config.toml
model = "contrastive image-text model"
dataset = "photos with spoken descriptions (Open Images, Localized Narratives)"
train_examples = 101725
image_size = 48
crop_scale_min = 1
horizontal_flip = true
color_jitter = 0.2
cutout = 0.4
tokenizer = "word"
vocab_size = 4585
loss = "sigmoid"
embed_dim = 256
encoder_arch = "vit"
encoder_norm = "rmsnorm"
encoder_norm_position = "post"
encoder_activation = "swiglu"
encoder_mlp_ratio = 4
encoder_head_dim = 64
encoder_fused_qkv = true
encoder_bias = "all"
encoder_qk_norm = false
encoder_parallel_block = false
encoder_dropout = 0.1
encoder_inner_norm = false
encoder_moe = "top_k"
encoder_num_experts = 4
encoder_moe_every = 2
encoder_expert_mlp_ratio = 0.25
encoder_experts_per_token = 2
encoder_shared_expert = false
encoder_patch_size = [4, 4]
encoder_conv_stem = false
encoder_layers = 8
encoder_width = 192
encoder_positions = "learned"
encoder_pooling = "class_token"
text_encoder_causal = true
text_encoder_width = 192
text_encoder_layers = 6
text_encoder_norm = "rmsnorm"
text_encoder_norm_position = "res_post"
text_encoder_activation = "gelu_tanh"
text_encoder_mlp_ratio = 2
text_encoder_head_dim = 32
text_encoder_fused_qkv = false
text_encoder_bias = "none"
text_encoder_qk_norm = false
text_encoder_parallel_block = false
text_encoder_inner_norm = false
text_encoder_positions = "learned"
residual_init = "none"
optimizer = "adamw"
learning_rate = 0.0024
beta1 = 0.9
beta2 = 0.95
eps = 1e-06
max_steps = 8400
batch_size = 512
epochs = 42.3
lr_schedule = "cosine_restarts"
final_lr_fraction = 0
warmup_steps = 840
weight_decay = 0.2
Rows from block 3 of the image encoder, named by matrix and row number. Rows with one number belong to one attention dimension. Each number is 500 + 50 x the weight over its row's rms, rounded and kept within 0 to 999. All counts start at 0. Numbers have three digits each. After the name is the row's rms in percent of the matrix's.
# v: attention query, key and value (stacked) (encoder.blocks.3.attn.qkv.weight, 576x192, the v third), inputs 0-63
# proj: attention output (encoder.blocks.3.attn.proj.weight, 192x192, transposed), outputs 0-63
v.31 075:498559514535514481524500447669540597520552424511373470592489535503495552497466554647448487395510515535430449489461526421518509487481488491493563498550452464418477573486545519452520413559485481
proj.31 087:500503492594507566471490464457543491546423631470454435514536578519360488500508539443513606490496468548447460583510504475493517508536475456476505512492480475472549550557469457467483352501531485
v.32 059:546409553475536499521599498437488402500489521542514525656515498529435403541478416523456538405447519576446469514482441503536482469478553544502486507489418428536501488511477466439583510475474560
proj.32 078:543477395479490566486506504549451430469482470499528486566515474492436467477454682495547533411506523622503514537497568464557482552485396511404511507495606437481551552520543398517546460522557470
v.33 151:541430498569443429499520539488478387479477422473442493519457443453540514472514615489480513545425516451482460498495480529542531508468486474566503571479563578510518550512486480467447440474484399
proj.33 117:528491493411488577579425555544552489436481538581465416488585496448461487451536446513472513389440404466550457520514491440523458510466467478481511512460527560569449542612510488534418502435435592
v.34 142:504583521512470514494411473508518583533574580519521413547470579552469407438504507458496522504504506494521568388497554481432426499431465478423590452519549462552544547547557535529465484502469457
proj.34 112:469600401479528461472562543474509436534532402454553575438569533601509410484457482550456489494474554553487547529515482521417462474521559469490555570476479406497538509470498475484495466509518521
v.35 076:521527460507478496435439522467433516483528499484477412451438511455525472369442534559555478527506519463480485521556452563515509518534462451571476506509482541506532447468511467514490527544546499
proj.35 092:554496491549516478486519549497507623520508467492520535476555498574479449587467546436481458558486468432589515484447514504471483503510551496544515471474508498534493565464531633549455448520638549
v.36 111:498531541535453450472534488567520502496463424424422570506574518430481416554532536439440521521484532483476458502477437530438500498454567527516505420480450579454512473458470538533487445551472494
proj.36 155:488494547457488552473490487496526444449509494513488495463540474513443476450488501563498488425465530532449469523485528513528547492487507512486504574562504454509602492540518490420392378498557505
v.37 123:505384429554505492485500539460420490529463452528535576445497440471539539496480556497454499533429488498510489518475470502519474488529472515493517582506592523607487518485523528506477506509573459
proj.37 112:505489527471491445452388481515508524473508551586489465505456478521493508466512450450462425546527475502557491535476462492491417581474496541536459395455495507521485414523568594557564434496443507
v.38 077:522581474481495491492518529559476454556427526533523402475431439406546558405486437475572468544507493467518500499549490516516553452478473412497485505527553446516501401479496542545492555521482497
proj.38 094:580517591495506430469494517550500549489515434489517491476517525516543432469453543439580523564526485366544564475476531507469505513508432501515526522459460514496464569497539611629495497489570518
v.39 138:483553574448518479511517452569581550450537640532537446474529541507484417462455503492541475444547605476576544476461632475456534508440544453421486467458482404478533563541536520449547466541433404
proj.39 109:479539476609499500507469492468503457465433534509542516513470555462444566519514582445458463444417537566486564534483494448485497455428469428504485462430488535492486534457410488433436484524551595
v.40 073:484482469478444586469546553560488483452440475440501442513559448518511427479501505517541578555434444460465532507386470482524493471525458524386503518502533362533505507554526526538523473472482493
proj.40 090:494498506458430506429464478551486469468491488532480518574463506370468540506326576387497616585556466475476487500485519474427489467542509554520487480513440619488481601522537450562595596474572477
v.41 078:484516543468525495487603514592520508511429439464473577532569493453483529497476528426459514558437492490501462585510523533459454515492486490455580523460418434603438503503496572569470470512492457
proj.41 102:457523593399499495479445412426590597469581486531470450500506502567488429486459496524492469507492506484483467463493533503497580509522436533486486530548475450496588529431500526463460440472571499
v.42 066:481492560493538473513529539562531444512443583543462498615553512520520515549413547449475465434501503504572540666502393573463490519484599457576462442481532521459438543392541480489560430578566496
proj.42 086:551520493434503447499443568535516507461521600486519488464516505586468583454587445518554484435490553596563472585531537542536481583459501450524551567479486343512590472465510520352517381449584508
v.43 068:465444485499483503536416524504429545506500548519390469542553521479545397412511468506504507392455450507564516545549459562524547404419529497481521530440519407496560468444474486503474550447422494
proj.43 096:503459543576501521525462437495567507456471559533526459489451468493408460537473577557545417461498517518499508539445500515472507535527488473466536537495517425586499515521471506494426363500532634
v.44 090:503497516448468458514451490532562496504422510495504558419525564465508561611455511397499482630518475462510526467541488515453454530484582464559475459493509647452501538462500494429483453527565481
proj.44 107:526483618444485423495494470512461511471572448485500538458507524431577442480621425474479427493504506500488461414552470514571516526504467481531500519495528487488584414477477489424477575502536419
v.45 067:490463499521514545480466469391464471447543546542425422557537481523528427438453392513512473371549512538517496390534478515481539474458512501611483517497590471449613472533486560484419535489487491
proj.45 075:474442450590496597537519494535523509482442536490598472507488579527455458579474512500464524535447481515505433539480484512395440397561422500526473538525460411552519549490436506557497430548568494
v.46 077:501526456492598532506540531618541561547493413494513393440476472488526521412593564474447539526448470523511421419471494509590523530531520452427536501495492467541474488502464554517628522437414440
proj.46 086:505497546561510449413501452400588524493338500478448447517546503510482468479364520441578527585499516440529496474527604507485513546542506476465482457522542572436540563545552487575506468467572414
v.47 073:500535433465440476479518544475475505507481503518483456500569497454591561419430515507585536547499459503491501438525496538435477534490487422509475494521391440480475418483439455456500496530584477
proj.47 086:497520473401539458523572561340493503549594502491425505518496556503479444439518499490448460669548536441497502457441539472473490443444622440476532551498523542509541521493461522559462492493464454
v.48 093:505518440479520570484432502401513546468585549531528451595550428533550486451515467533527429411482520494419493449506546471540556521468442472559479515564509391464523512564497469498491496529568515
proj.48 107:485498434482457498547512516496495547510424555450497487514484500452495546548504612568534556538528493472547498533506470550459487510534435498491534506515543516500375622493482505623538511429556543
v.49 071:563538502501516474463488446450549399510485514565529494531526489633446580530487445500442454488523494504547580478518571499483520576553455534535501506475535486569534492573519371559511602475594562
proj.49 087:494496464504563408515506504518414540504516474448513514546568524548506519535563524587446508390446554484569419512549424507445449540467607507494483441429552490527360517496476527418551526523531554
v.50 154:510415500470504457560551583481447534409471416548470526460496436485556588488512565514560487552526485525421382543435528532607570534586476539543494556558524525561463449520481461439460502541562469
proj.50 120:541449487477518479558494525527526549439490570589400448624448455526549523510550510475562508476443484440566381553405573513577529476424455566527507535462535539616496548534534508575541514462515549
v.51 153:537451528522434460513527530502535346502436494363498538498586509450478487522431456526515459498494556495500516520601395443482467467484519470529349554491429490416548485470459476535507507494451561
proj.51 134:513429558548438573501442494486542520537496517354501510390486492431521594477585515447472485485534480532472529461495461393482519497580485415381365457519494535466481483528504523475501535485480462
v.52 065:473446501503464525507536462590560445527560453474512508479563366415503548469507560574443535552484467474486478431528445487539534509441503509437521471595527581509430431509564518555509501430517557
proj.52 080:498497542548478465538570540457534436542523424521472450539442508535469486421540571408495544474504485465422579554503533490521556447546581469484481484562536503486633546540485473520482424501503412
v.53 068:488499475474522537485446532373500545455602463481443469576478456606502449481437463477574456509460530546441559441507539484534488482483454457615423577445544452415499508538559542523478510549368517
proj.53 090:473519439496516549495444498518526584522529555476548452524507496466526463527465465442551592520462506537524506533472512560516508485546388464515490548514402590505394588491486484592488514466481481
v.54 070:508484536484531531472547531629544460580501419426473583482538508418493497558500610418473495587457478421476452541491418485459457603507559482458456506448540572488364528425529543507517386494507438
proj.54 080:498448576496471495458550488500547499503468479566516532430468400410552483463467459541474520430443516515408502539536540564478586499522497487533523496549521488516606460517539481436514558475516391
v.55 071:497542448461476511491543498482545545547464502508478446503493447509451513581563559464471552628552481514544475427580480551444513487535513472542473485597498534447449527454486444443543399487591474
proj.55 097:487531552440469450492539464379563459504451470477460448457519566406474491382429391546539421470478511427471503397499555477513518524514537510485478442475494492511499493570502577421501491453632519
v.56 101:474523541490456489471423464495538522465576599487528506504439575474499382520499576505471471427545557472523503410533588537480506565410522497509534487538530506507541560500565475435462460522450407
proj.56 100:475530447503542507493443551471536451444487543523531527502583505525481577586446446504520457394466488521476531560553463492520473516468488502568556605461506523504562490572458552501445491507515547
v.57 134:501445482543490494504558499498520437464394407448506565409596460408526559558483538461438450469508539462514505519510547509457483523533584501508470444488481511490505525503529508440566408479494495
proj.57 134:466442600545545533520420433460457497513471579542518500540470531421543606478610449403446512450495487524476528462476460477532503500487378494524453457495526589486487427467533530462508527522547454
v.58 060:514524464419448519516434505481489529498546540510433472551485534443499481528526437555610512424541556498549538408577547477512502528419459504474529521492578464438566549516465487475508571497548488
proj.58 072:517514463534469555507477568474482597463501522510557530513515513490555538615615562497469492553531550480596521474493472500552541507485483486508510489553564464487475539543499575526520580525522622
v.59 155:502505520510494453470429529487436476470577511512446544529429515508512493469488531462526518569473525482555441515508533523582533501439430498566547596490612508492546461529452492468411562455553415
proj.59 117:495512524500499468486426594546612541492561517542454481428567515529474487491522506460517435457472472417615479472556532526470500514441477527489509555443450515550486514542492500534433521464412478
v.60 065:504546499570408514493518551589482505496514458543526475503457552550536502414415505499512491521589489499525498493525483480505518569497534541610476444445505511436471494507489533585553541508601485
proj.60 078:524466484500476473493550610433515548455539523485490493475460530521470472474519511429460514520520505454538514466456438508476446511522625488496524520546352437551487508522528502518472430478518436
v.61 080:472432540523478449510507486583482517493498497480523472367509541479498474527530428436535507650492487464476541536558491502526466529570423445473443535497511557503461457453533508478469473519447560
proj.61 081:472486619496517485551518528553490465550516415498474512448533590542611476436522521436437544577505513449511532491523536457483546470513549518533502482531531578485495546451487569530515545495466479
v.62 066:477549460484490563428551529491510496494426472491471522469536512526438573616473443465477431603524511461463503496489458486487478540548572517529519419449508557521481492510593483500491424540574551
proj.62 080:496475533514476432486487499527569514508523422512501465473497467468507508451537354448452412497473492483439520467482459567498480564503465484498459526518507487517495425473489538437521508545573422
v.63 080:436514474554507531512505499414562503482484423484490503476474524625518462583553548469500548593500478465478515471504522530546561530563479523541485492519565527409535590530463522459527431472502453
proj.63 104:531519496514495522490552458438513479501467450457432481548404514394488479452467322512520557532523408458458560471524520529519489453517524490538492497499409635474405441535482497541505610507454416
v.64 110:467498462490513563457495433473506484605393485513502469545594447549445631487399652473468439535481480480468490476563467477489462450496511523473490540515501557504459565497471420368495520453458555
proj.64 110:537525473581496466497526509420468480521532521483457528453513563597626518471544421425429457525534486531504530550533492594496523521531533523551469494455511430466541432495510583529464472510475575
v.65 129:531474547594450425539451565612477612474476533400444463545470496547466521513419511507543477585504480421457433430495448538473447424531444443606494539441505511537499609529525512486455560524470450
proj.65 121:561503555486470540514456511535560481477500407508428478462513525430435456478489489531483531561514446489516485429503505460467553574547482504472459509542456542507508426517539503508394630473420393
v.66 107:543522494429569517491493446427457428477546444526569579436469512397502433455613468552465562433518507526523482575473564468508538562468496475458518429473470521441524430471493460547565506475556536
proj.66 105:455534436412565487519501510528507558510519591521530487566431448432459519504428536535554542453510483522440471530493513479487428444436528469515503585504524480499527560497477425505544485435527536
v.67 129:558599550536460564529510394439506530519504447489486500510496516482465513533576478485367524460518511496545598529428481567354412548540525481482621493507418563564448489438606490577525523490543563
proj.67 107:534699441459443497497432563449435422488523509512494488481480401453458488412511482471534482475412516558523532535470513510448453463526484556537560543443488474491531531499514422522496462500462518
v.68 127:547503476557524580607575501460449524430577468535582477501464477471475486519546410459494557489496486555541576517387510511426431487575489508540503527517443504626475425530615562653509468490493544
proj.68 104:454501509478492477522467546511486447450473561572524483629449455397466481446500471517490488465583449493479447493457470498461476465521483500520579475600516590522507515569557469522501549479512472
v.69 129:560494482571482480570495558517523543494498518464396461527460540629475512508528442485511495550527450455417425457374481510507476471585494528627520537416485532607510599507578496570439602521462490
proj.69 139:554514531448478537524468513557542477452458438528447452486515489384448445507459458612473559495539438479512455457460511522473554521529467528490511539544423552548557423527565453514438578472444409
v.70 066:530572453528498518536615453539474447474547426508525471440395466412508481490514528432531510517525500589460490442515532456466526513513570516559408483513607438532498458506583615507491571471526510
proj.70 084:515483557548477459488538541490527395447486522499498496520481521485583502422552468461510553538517506464459503614552522578480587494506535467474479410513537542507502516481484445505498555481493424
v.71 066:551533530412590526431505489564465623476546475506462445480577534429486426533513485532491518632512515494414432447483450576568469464499571503451522499458417557528540490510516471530522378401509444
proj.71 092:541519502584514501503437524430474441503470612483489468520488548503418529551313616570567545492540502517434488417479489506445469495467386472474540578516524412526594475518498416474601482522460483
v.72 124:621562564435375455415500480486545513497568484499467574541497515485559434519605437460518483516478594480510529511492482530532504503435557477442453489512501482404528473413457479560501528448534513
proj.72 120:551529468469417578487422536611483506477458496464479530482521484450420497526490534525487528398368576495482557532473479418469550444489468524417490528458499577475507509485398466426425499502487435
v.73 080:495387535446456474538517540465458583521479475478436458580589414397532429553519392434562470500446506405527528511462508487534513440506526533413567454549379477514523518423547451525522413530532421
proj.73 113:470476477457508517472444444518592379458590565508469422503440550508411404505387501540479597460520536507534453485537486491477490522513472536489493477538482519454614435537513503468446477484447456
v.74 087:541554563463488460524410489505493495579507434559455386526581440495457433509542497542466512574492485507407482523483443574515486473471512523454536535557420463558569543477446463576528400449573481
proj.74 109:522513471529594474448539455506587399494421527494484427505544487491382455562245544576580494491518509556541519456508452517489494524507422489492538528471446440528555446513515474491534385502485465
v.75 072:486486545491534387483454510616483511486444549476422587470525543504552373543494450555486380511566495456474532494464515572492562464576423545535560476507518361470601593485498545553479522519538491
proj.75 100:462484615569527515471492478437582530451389570491487487554575554481537586515364653519557388513483459461523455449451479484495526483510476508516503530543529498445501548505465563471479490447544542
v.76 083:512484514492468492464645506534474579477450463504581602478495507553547522482514490622562504332477517545574504503485533412508511446522527525529523565433572555488458434537503392409500643547352464
proj.76 101:517460473597477492523519454491428478520583440531520526511370512475556510514690427399483477606499477524485539508472503528457511536503558521501532441462577543464408455518469465552533598503456588
v.77 124:477439487603469498517454568529533582504445581468469441603460500547449587482414505477485499453479463466497486444503441465406407560495459482570544551470504502632444605602530445481492573539504474
proj.77 128:568515576496463444543587509415473525500537437542459542429589532491623509488567436501434443552492480553478480492521458455469465518513527502516513497487516425515526437507588528504437523518544537
v.78 077:532555478516462508533452526556507470517448472465445500539553447579471466492471516546413478596447554539476467481469528486537478554485560529445512535476418483513559441518487461557474431500512489
proj.78 114:525522489515499505488497510510498576476418646500494473456547473562377596468362605544446513438514496535477465541508440499482545485470415488471517542482503450521491592530515435479539344487581562
v.79 082:472527502480519533441539525604489551477477507510518550421475438393470568431495556369416509454593539554442493453510528543489479592522455474481501461476435485524519505470547458494524461455668516
proj.79 112:509482525493511492487555609447556435487523470475479475471591469503583488470442455544545433503473489520463497539500447486517481507499565472524484541547496476557538466469478555524499447509435561
v.80 134:475412547515516458488503529494564523509446516474501424528480472550473501478520519516579466524508522450493496533536509400512497460473494457486451486467500567520463558585485447411499571476499448
proj.80 111:530428506498494532504483556513460529540513451510528425441540469486508531461497417550469475508518429436505528451562472477502447503501480447459496519400445491551490381592486547494415568406425527
v.81 067:538460540519512500441397465450465481441440491538459499509465413561469427522452530519476454534555529481464466560491557534545429495503557473476563496611579487510581454576576498599595455455585526
proj.81 097:486490491474512458501518510378548540468468625513513441500430476543506517531426533505537436495487489506522488481507451525503464482502459495495507534488445514544587434502516470483581386469524534
v.82 065:518495535512525537521497490518545432523457566513486576409533551545506448464573512488485516411452555518456465416494544536426513515520421489562438521522542607623542532525462512511533580467515504
proj.82 069:485489547528509444484502491429486597481485493465450484551501445542534505557490574518513458477564542541545496511470582505506539493467455491516481570480430578517491414481494495532484442553468560
v.83 130:569544488524452505516487445492502533563423451477527490560551476529422587541504505452501509492514482482482605515528405466421402487555516492542449503486476579560401551515605499511544553451555586
proj.83 107:606551488453439529523547490452471477538471519474516514343469495488512534470550502504518541479507523563460607549515506477409477491621453549468498519465505481541489527526485480512504508505431487
v.84 094:464413423546538388472487515532477516543505505449496428506498528452530482485383481570543537496527524595511421466511488464537588498514537469487413553475499399455523522508439584549484421489520455
proj.84 093:508435509481481526487491411548463579497481464466491471578499553517360417518496659479445510568549475534549491461510559416439462516499556430489456499543487520445442509434558488540485583531544472
v.85 131:453505576423515520426507369472575525580435458533535530512509505467460471521504515532483538524446504474513564529596526512500547516417533494394494403486559501486462500544484412424582467481512508
proj.85 099:505551480566600523425506484491455491611492533451550557395495515530524539489494452472507510501500510487476501496564547480480554473437481515463498472409508431506529462472457516493472495492480573
v.86 063:432474508522556371516524508442498615549518521543483509626533503500519579466530598441505498452543455438409550542554563484481485506513544461416487531471414412481425538518413554541578546500538581
proj.86 087:507485492462480490496514539513518585465588486548495477445479424478588515459604455541502492517470534508540485447507550488516522481500552462454480527532429408470391472496513588525471501467523514
v.87 149:587464497507401378480534562492505582433519520411478476449510528478563464463579439439543444515541606458521507465493484440539524492465506422516391497461497444419551575523446502551515544476586433
proj.87 130:536497475465352536561495525578552511424506533429478459477505431469473476489486576548513496450431533482583550470453524389483479483464476440350389482470496542484467513539409466459423523470442454
v.88 073:417469489529501485556511470480464535470515498519586554495394543465522590461538518521568459497479542551521488514520513455465419471459501525548497525512692534435428446564535489408437597499485538
proj.88 085:446498512513487469533494557507429552501504395484467558485497597475571591536638392435539409563513486555521567521479476512514486477485548519530504464466475446487440400502451564564523621474395551
v.89 133:489574482448426461515476493515443547439515484478508550439504524393531417495536477455443501458554524494526500545523543556471494473409538478456511500474429461396504420402465565583525427505559468
proj.89 117:423538448467455485454489534539521486480497569426498507556511493534472496464459620513521455511416524487529503474510592524514534499456482515511478517472490488417515628437445485474542514590517428
v.90 062:536531480531467544542518509625554481444557442497398436487497576545459468538555432670477526595506507461546442542487523497549538514481571483493540471447450480464520447558547490503501429568502465
proj.90 083:512459500572495579557468474493503472480423558487470514557405430503412581527398636521481608567545526544510445509499531472460465549505382486472519520474541579505463526466480412518520579545516458
v.91 095:374511563495567487487524510522565477470565493572587476438391495489493492460476518502487537477523513576595469488541608410477565554502542521425550425500516486489515516563487470508486462482536410
proj.91 089:439429503518600405552486539460444473476535506540550530561491510493547479515473454565508499516573528465501424463575413485506494505412498366486529460531485454541548525505492513469440520512478545
v.92 117:536527550563480470553531548611550571512431566463424468572483512590499587520458531427461474597486462445491488436493418492417438481535458487595539471490488515604477544514549456475466633520490502
proj.92 114:556513567491428521449508507459506443526507445503412524429536468436576521497498447511505505536470503515471507491482489470469564530530462604471495518541488533522521412598555482435380549484449407
v.93 066:553552543548479524541491374588494513501524487469484543571506496521480479590539435593469483516416511553587489454490494394531490516520550533534470556559443484530491457548444501467489497539467534
proj.93 085:539519509501524614483488445550434481519453499486450501548477403425399511464483647471499647454536516578507535558483540462453476554489515522487504415497524551461482596585455462453521560510576445
v.94 143:566474540422437345421511554495526546474507516397426454511506548510549529484560515447580432530464544408455484491499444454534567461425466436547412481452508483401600560493441480485526550461571490
proj.94 121:540462447481397524505437515563571495490485527413484471391553501482465533525466541522496510480392514451550533487497525449479528521471489514340387492452507527530471494551414455462456564537437482
v.95 076:478517491501548483521435484446520485521388484562525480522428547591534477478515519557461418389527544383607509550600528510504560541525486512433488578491572580489524529540527461528539668487490454
proj.95 100:478539454519507531543494517582465541503492525464534530498515567541567538510513441454574522580527496466510464496505465511521501432506482541540480525427451548529493445475473523464536600498419526
v.96 082:560478559489501527550472451658519560448455443467447467512527550487468357527540504610489534504514527458535454477437499422514524466487510466558553520567501522399563503555508419441521518527434439
proj.96 098:511501545627501649514440387517520455491428523524501501504525503580481557561449608496515553582505507518534546463475498460493514491546546568521528526506517533470455572516496558528461549475416566
v.97 123:417432531512529488439539497502555528527541482564592435491491458492476439432506487587583513514497506516531528501515525329540543488526481527426439456498532525483514513641505465458520470505501438
proj.97 095:421432521454582495487494475477461499543488426604586518480468459500544506411449475541466515519681492439506524482591464407498446459492464379501484484488526509471571458523495529479507594416493538
v.98 101:463419494492534478461556486501565462442509541552513487442493465530596396420505470512607472515485502563492470578476549475584664463458488491417465452456574475478578507549449467449484487539464394
proj.98 092:491422488513591518542431508541549486545527470529527523581532558490377512536479467590532526471517430423558446406497475453490472444415498458522501500448436530481526492563408438486391563491400553
v.99 067:563517590514484568516498431593501543521551622514568497527510511574453382483517520517449439586605554524519525488522513486506486474462481472574513457472639482489484528494474478456468544548522459
proj.99 071:479515577629494415532531526577485462510480424523473555516509586506554544569531520521578428529467505490508513432530485524518536532513479472564516573517526476487594509492460531483570541465464459
v.100 073:566467524513533484529353502557466524463559474424483477545580527591525375495609489544563560577488463454494597470499480521561548494489583506506544561551480448472516508520440538494481437428392513
proj.100 094:465518558598498536504526409540473521476408543508482523554497430503420480567449607461471565578531452479495531420448483468510514455538480508478546488475460556508528576557477476518576535479502502
v.101 102:580533518500452423476495501492550556542420536426453441530504505483465538567523532514533438514548520482539571475470409435456487461444470435555420523545499507444423493507517498483499531472544461
proj.101 100:561533464486425605534410552532434462559463466429529511426523442433472519452533575439441498551453455577519541493509516399466507467522487534468412491489518544494452479535477480471463536516431499
v.102 114:419524399541544465416474530602486488491516599464482502480492562499531485524365573507487521455490498530541429398584516535519543463442501468529541504494507461446553477482402554438467467569509442
proj.102 118:446470561553511429485568473468517558506509447476505533490575580537512480565480488488487421609485521483489498501559476502563521505477516432526466501508464492462498468448481560541601505511580533
v.103 115:494487503633508532537475590573494559410547498480411501493430546560528461517546427462468542505478471488501484466448527563448531496508498510533531565448436481536500551512493549551429560516502440
proj.103 119:511496590466484476486519522514597489481502427535433495550551476388440476530458482534504537528514471463510438435500499487503514494504508490502498513566450591494567467550510434522411559466484433
v.104 063:555551533514481543444477541428574446548551516512444498598527461483499496598483487365492536541543532547441495601499466510519521526524456540539452475503367522504621482480526561531528443490554426
proj.104 081:500498531492519516493516528443476484499526602474558491504496522592507507482390530572512562407491552492450473470483527479507522442541504511569513574518462517507536566452463463442527491485621445
v.105 124:518534581478439494513463440465451554510512506462429539507514454450501592564562533407378474458487538496534591517480461542456413574463468480494528471512517572510428538433464447550510598485520554
proj.105 089:569683493466436544485484589480512477488513501472482551486560467527496511491530477584484502434260594516492529476407525536447447567468497630506553516421504477557507572467473478478453420576523526
v.106 140:474486564487522510459529435515538501507569464598608523391496510419529374458610486530517557511475511547560522522495537453583591471501520479396401439507524454431564386524498489533568416488531497
proj.106 106:439419490496559550499426444496488464550492515508655481568431434472499551433460526444500503507565528467501542520503509463496530460436534351467519525494525494486453531516448576489541500487498448
v.107 141:532524555508540566560511446529531505537495467485456496531436495595423524534517510415492509553453427456479525529401500530449489485502464496487585456484471617602493566562559451464477572505434462
proj.107 131:558528493469539478496450563531508476516500431562485452394557496360524462494489378598542551516491442485464510485515482570501519494513452522518561533493438548551555391581522434508424555469434458
v.108 137:407437444500560503479458580545481449469488540519423493502470513572495497478364573514523479456494447538490374465542520468547528486456463507546546533488548465454567580533458490401479522536508421
proj.108 118:453426603525542468518564469476541565466546517521410496574524601555548448572458458519471439578537519473533434504527508531562471594478536487531457450528514487523501497472530526544468501545517549
v.109 072:447586538495475446540473526405456451519522491529486369455541446537605575501544452419493483579524483455405455495547443546512586449515507460431482494484469553505466494438577533551531436426547475
proj.109 086:525499468472525422416501580550572451540463564461461385470417531515413413466404483571533578384485494461555503492524488508520532529507453475462506565523584483508481429515508534452572429498514428
v.110 067:536495547587515474533471565535438559514531519494449446496454492405452421498472514482473470450538455487471475576512536451485565520470532460518471523561439392415487562509457478530432466476494571
proj.110 079:456533512397457475419576537485583541444557560499496399467505574565523519428488539551450489473507538449593472481484570497523598520527515484510517547536527363423508407565559562459487465500507484
v.111 077:508499495441477510468461558423491469540547579521543540449549466483489598482446482348455449498558503609486514566561529494438464587496403465572467478516554546549459495494552514479497529538646503
proj.111 095:486500580483462390490549589504494545476543458514511516462607435446529457434519461521496453408491512490458481466486491533508491487466518488524478575540471397492510472440483617451496440540530543
v.112 074:481520476483530575448425564439485329517428617530561489470433509523515503473505504386518469602584517489481515478580407599491494559476408458598459490481558552551514494430544514478495532502603506
proj.112 088:536520510449503453517535547532530452522497456494469534464588481510598482450507384496490436389532542458525473435483511501481498427465552483505459538462503453520537483448464557485503533498550432
v.113 059:541451501506494518566438469626439524479578537486468482518499525556533499532473541670480505487494469489564519423476536479538469479472473533524475487487603542489453604503521489479477460512545451
proj.113 067:511484537596509528539479492393440438511447447500549435534551544479466598565416515526517496597474468582533466511504477505455485499476478529451434535462425371526523466503486475564511640436513535
v.114 108:507560472470526561532448417509432409541491434514474500526596551479495581518502558495485528419524457515446527500498466586455383510523506566495597567528440523609401401473529565513529451489495643
proj.114 110:537517492518487439488539476434473504545495571512421535493504539540570537432520419392513466480483516539471494566493526546535498507559555551580508460463548474416533556440529558539533389503508542
v.115 133:386403450520492450434546482534539564497461572514585434456509401423480490406395488538541542465533488529525497457588495358492460456490533488399460463513527450471481522599502487431497448508502439
proj.115 117:473477534508525532479549501412454539522551465476610515495495516499554514471515497466469452543594487522507509546574452448476419535477556386536464439513507471518478488561549536517513521466549569
v.116 106:548538541362496538475537450434474442511514466612422563470522584459526421533611538523508482538523501526524465587489547558634568558450535545493465468517510507357521442436426443512516461512473551
proj.116 099:512485445581519535418425462565473456501460550516501533544493490552421544519419525398500539394464592513523516526492529529530537445481465509474519457491508542505462538479418529506540364482437529
v.117 075:569524494499429541543487492605579599479540445486389541484570545584521358603531429476538520592429463545592458485463473513487575462506535549522541474491387507448492425507514453480476428515507461
proj.117 099:494494477540489530525513455542522484483400526511509480551450358525418512548424667481483642548520507510452526567491459505473469538532433534525525464522489573520461597533493425519500507534471393
v.118 134:418562525524560520448469473565517404442503548521482534450435478473464493482516549447475504512434509519571476465576594514455503586378514517468621426438548502472521501541408424445474561521502379
proj.118 123:417538501481550430485523579435494515477524470561476505484563568520571457520451368611553454548431506429471477507559540525531480544371523472560524477429458449461541453513447475537453584538511561
v.119 126:346476499522580536382503464514489412457469553572511470472422481499468522486458554499483481472462442570465499506582571472544551541430505533411620474429571449522511497576428414420463486539441432
proj.119 120:460486522500612474476537527436536536542535464542574533492537555498624493524459375547573501552540505456511408486589509534528495555413525463568560512440494451500561461478526525485486564476515572
v.120 124:510591446592494471556460570478416576439489537392425484527418517522483523523521471397480508499515514466456492459426461553434479524493504478555498538443494472529500552470498534615470578495527442
proj.120 107:528565529434425485497468571543532495432503491500438435472538492452444469481466541590522477517396425486466494457490499484495541555501469543488493531489512510536516518520513421495441535556486442
v.121 104:450583520476471508418388493541512461482523564579423544489477472411515452554493549488442500464445535520556512571539554564480548540374535488403514462454514486327499478439415394445469513538486426
proj.121 092:415581436480501524471493537500532529466484462484466458506534514513499481562458514574552516500380594494482430512559523496528524473444501498541540513494469531482518535498333473411402494539531616
v.122 073:504485561405453482543403565567472546562485525459459470475457462463497478485504510429529529574561511460382498462573447538484530482460431494561522467576506436536608522436515466538470496463589544
proj.122 096:496521499463525531422448598525612404485498489478521445466637506540514486481377499519517528477489476477542485492479512486537540517480567523498469512541458547499556512537509560470487409470486448
v.123 065:494542597548484544521538534548495518439544488462507438500356551451482536411550556405464614487527545489511445476617437505493527540479463514516570568484573498529419539443550420504471543547408558
proj.123 075:449480523592493480479475516529485455510458551513497516465518490530605477483617453530536460445480565493543510430544525502508483484536430517495468489550594474490459479513478540500477436566517415